Weights of a small sound classifier: 2800 steps.
Rows from block 12 of a small sound classifier, named by matrix and row number. Rows with one number belong to one channel. Each number is 128 + 24 x the weight over its row's rms, rounded and kept within 0 to 255. All counts start at 0.
After each channel's rows are labels from the 100 clips, of 14976, where the channel reaches its highest value: "loudest" is the band of the loudest frequency at the time of the peak. Only what is clearly more common there than usual is listed. The data: single notes of musical instruments (NSynth). In brackets: how many of the 100.
# convs0: expand pointwise conv (model.blocks.12.convs.0.weight, 800x200x1, standardized in use), inputs 134-199
# convs2: project pointwise conv (model.blocks.12.convs.2.weight, 200x800x1, standardized in use, transposed), outputs 134-199

convs0.543 [135 127 127 128  88 165 128 121  74 168 174 127 128 128 128 167 117 122 120 146  79 138 253 160 125 136 132 120 128 122 131 126 128 140 115  64 123   6 130 129   0 123 130 130 126 128 163 130 204 159 120 128  93 128 128  87 119 119 128 130 127 150 132 169 127 128]
convs2.543 [128 128 115 120 127 186 128 128 103 128 130  92 128 127 112 177  72 130 128  85 118 128 129 142 130 136  94 128 134 128  67 124 129 214 127 124 128 127 112  28 115 114 128 128 128 129 128 134 128 182 128 136  89 126 128  50 128 127 129 129 125 130 128 138 128 128]
loudest: 1000 to 2000 Hz (33); 2000 to 4000 Hz (29)

convs0.552 [160  71 119 130 104 137 178 165 110 155 156 107 105 126  91 151 147 145 167 124 138  87 145 131 168 122 121 131 128 140 112 132 121  95 193 121 147 116 106 131 103 141 128 115 116 136 164 124 137  91 133 134 150  73  81 114  63 133 121 120 127 128 159 148 105 142]
convs2.552 [131 122 140 147 156 103 119 129 152 101  94 153 126 110 138 117 146 127 154 123 154 112 122 114 155 108 112 135 109 143 132 138 138 117 156 137 141 125 121 133  97 132  78 137 141 129 120 123 110 106 145 141 141 122 106 153 176 132 111 131 121 100 147 128 119 142]
loudest: 2000 to 4000 Hz (32); 1000 to 2000 Hz (30)

convs0.181 [128 177 136 128 163 113 128 128 255 128 112 190 128 122 128 125 128 127 139 128 129 129 128  39 128 108 127 135 128 133 128 128 128 130 142 142 131 128 129 128 125 128 128 126 173 128 127  47  45 121 136 128 129 128 128 128 128 133 128 117 128  85 115 128 140 121]
convs2.181 [128 127 145 130 128 128 128 127 128 128 127 199 128 129 128 127 130 128 128 126 114 139 128 123 124 126 130 129 128 129 130 128 128 128 129 129 128 128 132 128 149 128 128 128 128 127 127 127 127 128 128 123  96 133 128 127 129 129 130 128 129 128 126 128 130 120]
loudest: 250 to 500 Hz (36)

convs0.713 [124  14 133 128 167   0 128 131 150 166  99 133 128 128 128 101 133 121 127 117 103 132 130  82 122 124 127 134 255 134 132 135 129 122 123 128 129 128 128 129 153 129 127 120 132 126 110 124  91 130 152 127 118 170 134 132 133 137  76 128 129 128 105 166 151 127]
convs2.713 [128 141 133 127 128 123 128 130 173 128  80 136 130 126 130 100 132 131 138  38 127 111 128  13 128  78 123 162 126 138 130 128 128 121 136 150 132 132  90 106 132 130 128 126 143 129 114 134 100 128 169 129 128 133 126 127 127 152 133 128 128 128 126 128 153 129]
loudest: 500 to 1000 Hz (30)

convs0.565 [128 128 130 128 119 151 128 125 119 150 132 129 128 128  88 135 128 126 123 137 129 133 125 144 140 137 132 118 127 124 133 127 128 128 120 122 124 128 129 131 115 125 128 135 126 182 129 128 150 145 118 128 128 127 129  54  94 115 161 129 128 129 121 144 121 131]
convs2.565 [ 46 128 128 130 131 127 128 128 133 128 123 118 126 128 114 125 127 129 128  62  22  81 128 117 128 126 127 132 128 128 128 114 124 126 128 132 128 129  15  68 129 128 128 128 128 128  84 145 111 145 130 128 128 129 129 133 130 130 140 130 128 128 122 128 132 127]
loudest: 2000 to 4000 Hz (42)

convs0.736 [132 134 132 130 161 103 128 137 151 233  97 130 167 128 128 108 130 127 128 106  94 130 131  61 113 105 124 139 176 137 131 138 129 119 118 128 132 117 124 128 139 139 127 120 139 121 124 125  75 132 148 128 116 153 141 130 133 141 132 128 128 128 102 128 145 126]
convs2.736 [120 136 126 128 128 118 128 138 151 132 105 128 128 122 129 107 130 135 140  79 128 107 132  76 131  88 106 155 127 144 129 130 128 126 138 144 132 132 107  94  91 131 128 119 145 130 118 132 109 255 154 137 127 141 127 127 127 145 136 128 127 127 111 128 144 127]
loudest: 500 to 1000 Hz (30)

convs0.52 [124 128 130 128 128 114 128 128 113 128 132 114 128 128 128 147 128 128 128 131 122 125 106 139 128 132 108 127 151 128 128 128 128 116 128 108 128 128 118 128 127 128 128 132 120 128 118 128 137 145 117 128 128 113 128 128 118 110 128 128 147 128 150 128 128 143]
convs2.52 [128 128 128 128 128 128 128 128 128 128 128 128 128 128 128 128 128 128 128 128 128 128 128 127 128 128 128 128 128 128 128 128 128 128 128 128 128 128 128 128 127 128 128 128 128 128 129 129 128 128 128 128 127 128 128 246 128 128 129 128 128 128 128 128 128 128]
loudest: 2000 to 4000 Hz (28)

convs0.751 [105 128 128 128 180 128 128 138 146 128 110 128 128 128 128 128 128 191 160  60 126 122 128  79 159  89  98 188 133 154 130 128 128 128 130 142 128 127 101  87  73 128 128 125 128 128 112 127  78 129 160 133 161 185 128 205 128 128 128 127 113 126 102 128 131 127]
convs2.751 [130 140 122 128 128 154 138 159 128 128 123 109 131 132 132 128 129 138 124 130 128 154 128 127 122 134 157 128 129 128 160 128 128 160 118 128 128 128 151 128 101 124 128 127 122 152 128 136 105 138 128 128 112 128 133 128 128 128 129 128 128 128  83 128 143 128]
loudest: 250 to 500 Hz (35)

convs0.538 [127 188 133 128 148 158 175 122 125 129 128 129 128 128 107 131 128 119 118 141 128 133 128 149 198 137 132 119 128 127 129 128 128 128 119 123 125 128 131 131 144 127 128  51 126 128 114 128 149 203 149 127  71 126 128 128 129 117 177 128 128  91 133 128 116 129]
convs2.538 [129 127 127 129 128 128 128 128 128 128 128 128 128 128 128 128 128 128 128 128 128 128 128 127 128 128 128 128 128 128 128 128 128 129 128 128 128 128 128 128 129 128 128 128 128 128 128 132 128 128 128 128 128 128 128 127 128 128 130 128 128 128 127 128 128 128]
loudest: 2000 to 4000 Hz (37)

convs0.475 [123 129 129 123 130 134 128 129 100 128 135   0 128 128 128 134 128 138 134 128 120 151 128 133 132 158 127 125 156 129 131 126 128 126 140  83 123 127 117 123 113 128 113  71 129 138 123 126 127 132 115 130 129 125 135 130 132 161 127 127 128 126 189 128 128 130]
convs2.475 [128 127  99 137 128 112 128 126 136 128 117 128 128 129 128 117 132 128 128 116 129 128 126 101 126 121 130 129 126 129 136 127 127 127 129 139 128 131 128 127 134 131 128 127 127 127 123 149 117 128 144 126 128 152 128 129 128 132 141 129 130 129 111 125 129 118]
loudest: 250 to 500 Hz (39); 500 to 1000 Hz (30)

convs0.482 [125 128 105 128 119 137 128 129  86 128 142  95 128 128 128 137 128 142 131 128 120 132 104 124 129 128 127 126 155 129 130 126 127 126 139  72 127 128 114 124 110 128 127 128 129 128 126 128 127 131 122 130 130 125 128 130 128 142 127 127 128 126 129 128 128 131]
convs2.482 [122 127  94 130 128 114 128 125 135 128 121 128 128 128 128 122 129 128 128 123 128 128 127 116 126 126 128 129 126 129 131 127 127 127 129 135 128 130 127 120 132 134 128 127 127 127 121 152 118 128 132 125 128 142 128 129 128 129 142 128 129 129 116 127 129 125]
loudest: 250 to 500 Hz (39); 500 to 1000 Hz (35)

convs0.506 [ 96 126 121 129 165 142 131 125 159 128 137  92 130 135 131 141 132 163 109 104 113 156 112 112 121 143 139 150 123 119 145 114 134 149 121 160 114 141 143 114 121 123 128 145 120 126  24 110  94 190 152 111 122 126 155 129 158 114 131 162 133 156 106 131 139 131]
convs2.506 [131 141 147 142 162 107 114 126 175  88  97 164 115 108 128 101 126 140 168 114 151  89 131  92 171  91 108 167 128 155 112 163 151  96 155 145 154 133  92 144 105 110 114 110 131 133 131 109  88 116 194 128 145 113 124 141 128 155 129 131 112 109 139 128 129 128]
loudest: 2000 to 4000 Hz (30)

convs0.70 [153 122 135 128 112 147 128 107 105 127 165 119 181 128 129 146 129 126 167 103 123 116 129 149 130 141 128 120 133 128 128 127 140  83 127 105 128 128 105 127  94 127 128  94 124 128 120  52 163 144  96 127 128  65 130 128 128 101 123 131 121 131 169 128  91 170]
convs2.70 [128 129 127 129 128 127 128 134 131 128 125 129 128 128 128 124 128 131 129 120 128 122 128 123 128 123 127 130 128 129 128 128  84 133 129 132 128 129 116 112 118 128 128 125 129 128 128 128 125 219 132 128 128 130 128 128 128 132 130 128 128 128 127 128 133 126]
loudest: 2000 to 4000 Hz (26)

convs0.8 [143 124 127 128  78 156 130 112  78 130 154 116 128 125 129 154 127 100 126 178 130 110 137 198 127 150 139  85 131 126 125 132 119 107 117  63 122 113 120 152 130 137 128 137 117 134 162 131 199 123  90 129 146  74 118 113 103 105 128 106 140 126 181 127  86 190]
convs2.8 [161 118 125 140  80 138 132 125 114 133 142 141 117 124 126 143 116 108 123 156 159 129 133 162 128 139 134 112 120 123 122 133 129 140 117 108 128 115 138 159 124 120 122 115 138 134 164 128 150 110 125 144 128 100  93 117 102 135 132  98 112 113 154 135 121 131]
loudest: 250 to 500 Hz (35)

convs0.762 [126 135 132 132 178  85 128 141 159 124  95 135 128 128 128  92 136 135 122  55 123 132 135  71 123  93 124 138 146 140 131 145 131 127 115 128 134 125 127 131 145 136 126 119 140 112 114 122  84 122 165 128 115 136 143 133 134 136 128 144 128 128  88 127 145 117]
convs2.762 [120 133 135 140 131 115 128 128 140 128 114 145 127 127 127 110 131 128 129  92 128  64 129 105 129 117 123 133 127 130 131 128 128 111 130 138 128 131  25 109 135 130 128 128 136 122 119 129 115 128 139 128 128 132 128 130 129 130 133 128 125 128 125 128 135 126]
loudest: 500 to 1000 Hz (33)

convs0.440 [134 129 129 128 129 138 137 132  94 185 138  88 148 127 128 135 128 138 133 131 111 120 128 136 255 129 127 125 129 129 132 127 128 125 139 112 132 128 112 122 108 128 127 128 129 128 126 127 128 136 128 129 129 124 128 131 129 127 127 127 142 126 128 128 128 129]
convs2.440 [128 128 110 131 128 119 128 126 137 128 120 128 128 129 128 122 132 128 128 114 128 127 127 112 127 123 129 129 126 128 134 127 127 127 128 137 128 130 111 113 130 131 128 128 128 125 121 150 117 201 135 127 128 139 128 128 128 129 143 129 129 129 120 127 129 122]
loudest: 500 to 1000 Hz (41)

convs0.152 [ 86 162 130 129 128 136 128 132 126 128 128 127 128 128 116 129 128 202 147 105  67 105 173 102 154 121 119 162 189 143 120 138 124 128 143 127 129 129 117  81  87 100 128  89 139 131  82 121 130 210 130 168  84 124 151 118 119 131 129 127 123 127  85 135 153 123]
convs2.152 [118 129 140 106 102 177  92 126 127 128 128 124 129 124 129 173  59 166 123 111  63 130 168 131 165 130  93 132 201 136  42 183 150 129 125 125 185 127 116  82  87 110 128 130 128 134 123 119 133 136 125 128 128 126  81 122 117 126 125 128 118 128 130 153 128 132]
loudest: 250 to 500 Hz (47)

convs0.472 [123 128 107 128 130 134 128 132  97 128 136  86 142 134 127 132 128 140 135 128 117 107 128 134  23 128 127 123 132 148 129 127 128 126 138 116  67 128 125 122 115 128 127 112 129 128 123 127 127 137 124 130 130 124 130 130 162 127 127 127 179 125 129 128 128 131]
convs2.472 [128 127  88 131 128 118 128 126 135 128 122 128 128 129 128 124 132 128 128 114 128 128 126 110 124 125 130 129 126 129 134 126 127 127 129 138 128 131 119 126 131 132 128 127 127 127 124 150 119 128 139 125 128 145 128 129 128 130 143 129 130 129 119 127 129 124]
loudest: 500 to 1000 Hz (40); 250 to 500 Hz (35)

convs0.40 [125 136 132 128 126 121 128 148 141 124 116 142 128 128 128 117 128 124 125 115 127  92 127 110 127 125 122 130 128  99  64 140 128   0 123 129 155 147 128 153 131 127 128 126 132 128 125 128 126 133 136 130 126 128 130 128  93 142 128 131 145 129 124 172 132 124]
convs2.40 [128 130 128 129 129 123 128 141 134 128 122 134 126 128 129 120 129  98 129 121 128 108 128 125 127 124 124 125 122 128 129 128 103 127 128 133 128 129 103 127 107 129 128 124 135 127 128 128 122 136  99 130 128 125 128 129 128 133 131 128 128 128 120 128 150 123]
loudest: 250 to 500 Hz (34); 500 to 1000 Hz (30)

convs0.46 [130 128 128 128 114 129 128 123 130 128 127 139 128 128 129 148 124 128 129 124 134 127 128 129 128 127 127 132 125 128 123 129 130 147 128 131 130 130 132 128 121 123 125 121 128 128 135 128 153 123 137 130 129 126 127 129  89 131 128 171 128 136 132 128 128 127]
convs2.46 [128 128 132 144 128 128 128 128 128 128 128 133 128 128 129 183 129 128 129 112 128 124 128 125 140 123 117 131 128 128 116 128 128 113 128 128 128 128 114 129  79 129 128 128 128 128 128 126 128 128 128 128 128 128 128 129 128 128 127 153 128 128 128 128 128 128]
loudest: 1000 to 2000 Hz (31)

convs0.494 [158 122 120 128 130 133 137 129  94 129 130  93 128 131 127 131 122 137 131 140 103 124 128 130 196 161 130 120 131 161 132 123 127 106 174  84 122 123 118 132  45 128 129 131 129 128 125 128 127  89 156 129 129 129 133 148 132 126 127 128 128 130 129 143 128 132]
convs2.494 [128 127 100 139 128 121 128 126 132 128 123 128 128 128 127 123 130 128 127 120 128 128 127 125 124 126 128 129 125 128 131 127 127 129 126 135 128 130 128  98 129 132 128 127 128 126 123 160 121 129 132 127 128 139 128 127   0 130 151 128 128 128 114 126 129 121]
loudest: 500 to 1000 Hz (32)

convs0.50 [139 128 124 131 129 125 116  96 120 131 131 157 126 127 136 150 104  97  86 165 152 167 128 168 109 154 132 107 115 108 123 127 133 168  73 115 126 127 160 146 133 118 122 133 128 136 159 132 161 116 127 132 141 137 117 134 119 109 135 136 113 125 133 134  95 114]
convs2.50 [ 95 142 157 111 127 164 128 128 131 125 122 119 112  91 131 131 105 172 156  95  98 103 134 122 159 118 109 140 142 159 127 121 128 116 144 130 130 128  86  83  68 126 126 112 135 136 108 139 127 165 129 137 123  83 131 130 105 130 128 131 125 127 131 127 140 152]
loudest: 500 to 1000 Hz (32)

convs0.741 [ 62 134 131 130 169  97 128 134 156 100  90 124 128 128 129  94 136 126 128 108 123 131 133  63 122 114 126 137 142 134 131 134 130 125 119 129 130 129 128 128 144 136 126 119 136 124 113 124  78 120 153 128 117 166 136 143 134 140 128 128 128 128  96 127 149 125]
convs2.741 [125 132 135 129 131 115 128 128 145 128 110 150 126 125 128 110 129 127 129  82 128  20 128  85 128 109 123 138 128 151 129 128 129 125 128 135 128 129   0 101 135 129 128 128 136 128 115 128 112 128 134 129 128 135 128 130 130 135 129 128 124 128 127 128 132 125]
loudest: 500 to 1000 Hz (33)

convs0.598 [163  86 108 126  59 169 136 114  60 151 211 102 126 138 118 192 128 101  93 167 142 149 125 182 111 163 152  93 115 113 130 119 124 128 105  98 123 114 152 151 140 114 134 134 108 131 159 138 185 122  99 117 110 115 121  65  93 105 134 136 128 152 146 140 112 128]
convs2.598 [141 118 120 110  82 163 131 115  80 150 180 105 124 127 120 174  88 104 115 159 120 124 128 197 128 153 116  87 130 111  80 126 119 127 115 107 122 114 121 130 115 105 131 160 118 140 155 133 231 128  77 133 135  92 123 111 108  83 138 128 117 135 146 147 113 135]
loudest: 2000 to 4000 Hz (29)

convs0.492 [126 118 129 128 129 136 128 128  86 130 141  96 139 127 128 135 128 134 169 131 121 194 128  58 134 130 128 119 130 129 131 127 128 127 135 104 110 128 100 127 113 128 127 113 129 128 127 127 137 129 122 129 130 155 128 142 128 125 128 116 128 126 129 136 127 132]
convs2.492 [125 127 108 131 129 121 128 126 134 128 142 128 128 128 128 123 129 128 127 102 128 128 255 118 127 125 120 129 127 128 130 127 127 127 129 134 128 130 121  97 130 132 128 128 127 125 123 148 120 128 133 125 128 137 104 130  91 129 139 128 128 129 118 127 129 124]
loudest: 500 to 1000 Hz (37)

convs0.145 [133 152 159 128 138 118 127 109 160 126 111 175 123 121 137 104 127 109 127 136 139 158  97 102 128 128 128 126 127 128 141 131 134 127 132 122 128 124 139 145 145 113 126 145 152 130 110 113 115 125 120 136 112 157 129 130 177 131 114 127 115 110 126 129 153 106]
convs2.145 [107 139 156 131 129 128 128 130 130 128 126 148 101 126 109 102 132 115 111 154 128 144  76 138  99 143 145 110 107 110 184 109 104 130 115 128 100 129 131 126 132 122 128 137 144 130 104 137 124 147 119 131  98 145 142 122 178 128 139 137 124 141 115 129 153 109]
loudest: 250 to 500 Hz (37)

convs0.760 [122  77  70 131 176  82 128 152 155 122  92 129 128 128 128  95 136 122 128 109 122 130 131  63 136 103 123 139 157 139 131 141 131 117 118 128 101 128 121 132 150 138 126 115 139 118 119 114  87 106 152 128 112 174 142 131 134 143 128 128 129 128 112 127 149 116]
convs2.760 [128 131 131 134 128 127 128 130 144 128 112 138 128 128 129 104 129 129 130  67 128  93 128  64 128 102 119 140 127 138 130 128 128 124 133 140 128 129 107 118 135 130 128 126 146 128 119 130 105 128 159 129 127 128 127 128 128 146 135 128 127 128 127 128 149 127]
loudest: 500 to 1000 Hz (41)

convs0.458 [123  83  53 128 130 133 128 130  98 128 131 101 243 128 126 136 129 136 129 129 122 119 119 134 134 129 127 123 131 129 139 127 128 126 140  46 122 126 114 124 118 128 127 129 129 117 123  96 128 136 122 130 129 125 131 130  63 126 127 127 146 126 128 199 128 130]
convs2.458 [127 127 109 134 129 116 128 127 108 128 122 128 128 128 128 121 132 128 128 105 128 128 127 115 124 123 126 130 126 128 132 127 127 127 129 136 128 131 125 111 130 131 128 127 128 126 123 146 119 197 140 127 128 139 128 129 129 130 138 128 129 128 113 121 129 121]
loudest: 500 to 1000 Hz (38)

convs0.428 [151 129 129 128 129 133 128 129  87 188 136  98 128 128 127 135 129 136 131 128 123 125 128  96 130 128 128 201 137 246 134 123 128 127 135 117 126 126 121 125 110 132 128 128 129 128 127  84 127 129 123 129 127 127 128 130 132 126 116 127 128 128 236 128 129 128]
convs2.428 [124 127  94 134 130 117 128 125 135 128 122 128 128 128 128 123 129 126 124 127 128 134 127 123 125 127 128 128 126 128 132 127 127 127 124 134 128 130 129 128 134 132 128 128 127 127 120 142 123 128 131 124 130 138 128 132 128 129 136 128 129 129 126 128 129 124]
loudest: 2000 to 4000 Hz (25)

convs0.740 [127 129 139 131 190 101 126 138 180 127 109 145 128 128 128 115 137 132 122  97 125 135 128  55 122 121 125 134 134 134 137 131 130 120 123 153 131 131 129 120 146 135 125 140 130 114  76 128  88 121 137 112 128 158 139 155 161 116 128 143 140 137 112 127 133 122]
convs2.740 [128 129 128 134 130 116 128 128  41 161 179 136 126 127 127 118 130 128 131  99 123  89 128 102 128 118 106 139 127 132 129 128 128 126 129 136 128 129  87 117 116 131 127 127 134 123 125 131 118 127  88 129 128 132 133 128 128  20 137 160 127 154 125 128 133 124]
loudest: 500 to 1000 Hz (31); 1000 to 2000 Hz (29)

convs0.110 [174 102 119 128 116 141 141 184 135 131 141 118 125 135 128 129 147 168 168  91 130 105 136  87 151  98 126 158 128 140 129 133 135 129 189 170 155 143 117 113 114 141 126 101 121 125 136 129 112  87 155 109 131 128 107 117 122 170 127 122 133 131 128 126 142 114]
convs2.110 [168  90 102 122 111 142 131 128 117 137 152 121 149 160 128 146 156 154 134 130 164 172 111 123 139 130 171 146 101 119 163 115 183 197 140 161 139 187 176 135 119 124 133 125 107 128 151 101 128  76 130 101 129 160 108  99 125 126 109 128 128 129 118 129 125  90]
loudest: 4000 to 8000 Hz (25)

convs0.493 [123 129 129 128 130 137 128 125 101 128 133 124 128 128 128 163 130 134 135 132  54 117 128 132 132 129 128 118 149 129 132 186 127 124 140 115 127  22 116 126 118 128  22 128 129 116 124 128 179 132 133 129 138 126 132 130 137 132 127 127 127 126 142 128 128 140]
convs2.493 [127 127 115 131 128 120 128 127 131 128 124 128 128 128 128 125 131 128 128 116 129 126 127 120 126 128 127 128 127 128 131 127 127 127 128 132 128 129 120 127 131 132 128 128 127 126 124 138 124 128 135 127 128 133 128 129 128 129 135 128 129 129 121 127 129 126]
loudest: 2000 to 4000 Hz (26)

convs0.22 [132 139 155 128 161 105 127  88 183 108 101 151 128 128 155  96 127 130 132 101 131 129 128  66 129 115 122 174 128 129 121 138 132 129 132 153 133 130 130 128 147 130 126 122 135 128 127 123 114 119 150  94 138 111 125 144 130 145 126 146 147 128 121 128 136 114]
convs2.22 [115 146 168 132 134 115 125 128 151 124 105 158 104  96 125 100 129 127 143 109 131  94 127 101 148 118 108 136 126 151 128 129 132  97 141 131 128 128  83 120 119 131 124 120 149 127 118 125 105 124 146 140 123 122 128 132 177 136 130 126 121 120 123 127 139 126]
loudest: 500 to 1000 Hz (30)

convs0.490 [127  92 129 128 129 134 128 129  95 128 159 103 128 128 128 135 128 136 131 129 121 121 128 137 114 128 127 119 133 129 131 128 128 126 137 116 126 128 120 126 112 128 127 128 203 128 130 127  79 130 143 138 129 127 128 130 164 127 127 131 128 126 158 128 128 129]
convs2.490 [128 128 118 128 128 119 128 126 135 128 118 128 128 128 128 123 130 128 128 122 128 127 127 114 128 126 128 129 127 129 132 127 127 126 129 139 128 130 126 126 131 128 128 127 128 128 119 147 120 128 132 127 128 136 128 128 128 129 138 128 128 129 127 128 129 123]
loudest: 2000 to 4000 Hz (34)

convs0.439 [121 129 144 128 129  88 128 130  90 128 141 209 128 128 128 129 128 141 145 127 116 115 110 131 130 158 127 128 137  85 127 127 128 126 140  96 128  61 112 123 124 128 128 128 129 128 124 110 127 133 127 130 129 117 128 130 118 128 128 127 128 126 128 128 127 132]
convs2.439 [128 127 124 134 128 117 128 125 140 128 122 129 128 129 128 117 132 128 128 120 128 129 127 108 127 126 129 130 126 129 133 127 126 126 128 137 128 129 128 127 135 130 128 127 127 127 124 141 115 128 138 127 128 139 128 128 128 129 137 129 129 129 127 127 130 125]
loudest: 250 to 500 Hz (34); 2000 to 4000 Hz (25)

convs0.764 [123 128 139 132 163  99 127 150 152 170  97 111 128 128 128 102 136 156 126 110  89 131 134  52 119 111 122 140 145 139 130  57 130 119 117 128 134 128  96 131 157 142 135 122 136 122 112 127  91 129 145 128 116 191 141 132 133 135 128 128 131 130  80 127 147 124]
convs2.764 [122 132 133 129 255 115 143 129 143 128 105 144 126 126 127 110 130 128 134  92 128  53 128  77 128  96 121 144 127 135 130 128 128 126 129 137 128 130  16 118 127 130 128 127 147 126 117 129 109 128 148 136 127 133 128 129 128 139 134 128 127 128 123 128 141 126]
loudest: 1000 to 2000 Hz (31)

convs0.576 [127 128 129 128  66 185 134 118 116 129 141 128 128 128 129 138 128 125 120 140 129 135 126 153 148 142 131 119 151 177 131 126 128 130 118 119 125 128  66 130 132 126 128 131 126 131 128 129 255 142 118 141 115 126 130 126 128 141 128 129 128 131 223 150 123 131]
convs2.576 [127 128 126 124 128 130 128 126 128 128 128 127 128 128 128 128 117 130 128 102 119 122 128 127 131 138 123 129 132 129 124 129 128 129 128 129 128 128  59 123 128 127 128 128 128 128 117 227 128 132 128 128 128 128 128 127 128 128 153 132 128 128 128 128 129 127]
loudest: 2000 to 4000 Hz (36); 1000 to 2000 Hz (31)

convs0.449 [124 129 129 128 129 141 128 146  96 128 137  71 128 128 128 135 128 145 137 128 119 110 128 137 131 128 127 128 128 129 129 128 128 127 138 115 129 128 112 122 131 128 127 128 127 128 123 168 127 143 122 130 129 122 128 130 128 127   0 127 128 126 128 128 128 132]
convs2.449 [129 127  66 132 128 117 128 126 136 128 117 128 128 129 128 120 135 128 128 113 129 125 127  93 126 109 130 133 125 129 139 126 127 126 128 143 128 131 116 127 131 131 128 127 128 126 125 159 115 127 142 125 128 142 128 127 128 133 139 128 131 129 114 125 129 119]
loudest: 500 to 1000 Hz (34)

convs0.495 [127 129 124 128 129 135 128 159  88  50 134  91 128 128 128 132 128 137 136 128 123 111  84 138 132 128 127 111 129 129 128 127 128 126 138 114 128 128 111 123 120 128 127 128 129 127 129 127 128 131 122 131 130 129 128 130 127 127 127 139 127 125 129 128 127 133]
convs2.495 [127 128 119 130 128 119 128 127 133 163 120 128 128 128 128 120 129 128 128 120 128 127 127 108 128 125 128 129 128 129 129 127 127 126 130 137 128 129 110 114 131 128 128 128 128 128 122 146 121 128 134 128 128 133 128 130 128 129 134 128 128 128 124 128 129 126]
loudest: 2000 to 4000 Hz (30)

convs0.704 [123  57  95 130 165  79 128 138 107 123 106 132 128 128 128  94 136 132 129  92 124 129 136  45 126 110 123 152 150 155 131 140 130 125 127 131 134 129 127 128 136 133 127 118 135 119 109 126  74 134 154 128 112 162 137 134 131 147 128 128 128 128 104 127 144 126]
convs2.704 [117 150 133 127 130 117 127 130 153 128  91 141 128 122 129 100 131 129 134  32 128 105 128  48 132  98 101 154 129 154 132 129 129 124 136 146 128 133  82  91 116 130 128 121 151 128 112 129  99 128 151 137 126 150 128 128   0 142 129 128 127 128 126 128 142 127]
loudest: 500 to 1000 Hz (37)

convs0.745 [125 132 130 130 212  99 128 140 155 123 101  94 128 128 128  97 135 124 215 109 125 163 104  72 110  61 126 138 142 135 130 141 129 125 115 128 131 128 128 130 150 136 126 114 135 124 115 124  82 127 147 128 117 174 137 131 133 140 128 128 128 128 101 127 146 120]
convs2.745 [128 129 131 128 128 125 128 129 138 128 118 142 128 128 128 115 128 128 128  65 128   0 128  91 128 107 125 134 127 140 129 128 128 127 128 131 128 128   0 127 135 129 128 127 132 128 124 129 115 128 143 128 128 130 128 128 128 130 129 128 127 128 127 128 130 127]
loudest: 500 to 1000 Hz (42)

convs0.473 [135 129 109 128 129 136 128 129  91 128 138 104 128 128 128 135 128 136 134 130 120 118 128 129 132 127 147 123 128 129 136 128 128 126 137 110 128 128 117 124 115 133 110 128 129 128 156 145 127 136 125 130 130 132 128 130 128 128 128 131 128 159 128 128 128 133]
convs2.473 [128 127 100 131 128 117 135 126 137 128 120 128 128 129 128 118 133 128 128 118 128 128 126 108 127 126 129 130 125 129 134 127 126 126 128 138 128 130 128 127 133 130 128 127 127 127 122 145 114 128 141 126 128 147 128 130 128 129 137 129 130 129 123 127 130 121]
loudest: 250 to 500 Hz (38)

convs0.515 [128 129 132 128 116 180 128 120 120 128 145  66 126 128 130 199 128 118 123 139 124 127 147 147 128 133 130 120 139 125 129 134 128 128 123 125 126  87 120 132 139 123 128 120 126 129 132 128 137 141 120 146 125 126 129 104  62 121 133 128 128 128 132 140 122 130]
convs2.515 [ 88 135 114 128 129 128 128 141 129 128 125 113 127 128 116 128 111 147 129 101 100  89 130 124 129 124 113 128 127 127 107 127 128 134 128 133 128 129  69  61  53 128 128 119 129 128 103 144 125 162 130 128 127 128 128 128 130 128 142 132 127 128 108 128 152 125]
loudest: 2000 to 4000 Hz (33)

convs0.412 [125 129 129 186 130 132 128 128 100 128 134 106 128 128 128 134 128 132 130 142 123 123 128 133 130 128 117 126 128 129 126 121 255 126 133  59 125 128 123 127 120 128 127 128 129 128 123 111 128 138 125 129 127 127 128 131 129 127 127 127 128 101 200 128 148 129]
convs2.412 [128 127 102 133  65 108 128 126 132 128 127 127 128 129 128 125 133 128 128 120 116 130 127 121 124 127 130 129 126 128 134 126 127 128 128 135 128 131 130 128 132 135 128 128 127 123 120 146 117 127 129 126 128 138 133 129 104 128 140 129 130 129 115 124 129 122]
loudest: 2000 to 4000 Hz (25)

convs0.540 [168 108 128 128  63 163 128 123  86 134 184 122 127 168 114 176 127 119  99 150 135 149 123 181 121 170 141 110 125 119 134 125 128 138 105 110 122 125 169 137 136 113 130 126 111 145 174 141 179 128 116 105 112 132 119  62  66 111 130 131 125 155 126 149 122 117]
convs2.540 [119 124 117 108 101 224 128 123  76 133 167  87 123 128 107 178 103 138  95 134  79 136 126 187 114 172 124  98 130 100  99 106 118 175  90 104 103 121 120  76   0 117 130 131 126 129 125 154 171 154  94 132 114 130 134 116 129 111 142 136 121 135 124 138 129 136]
loudest: 2000 to 4000 Hz (37)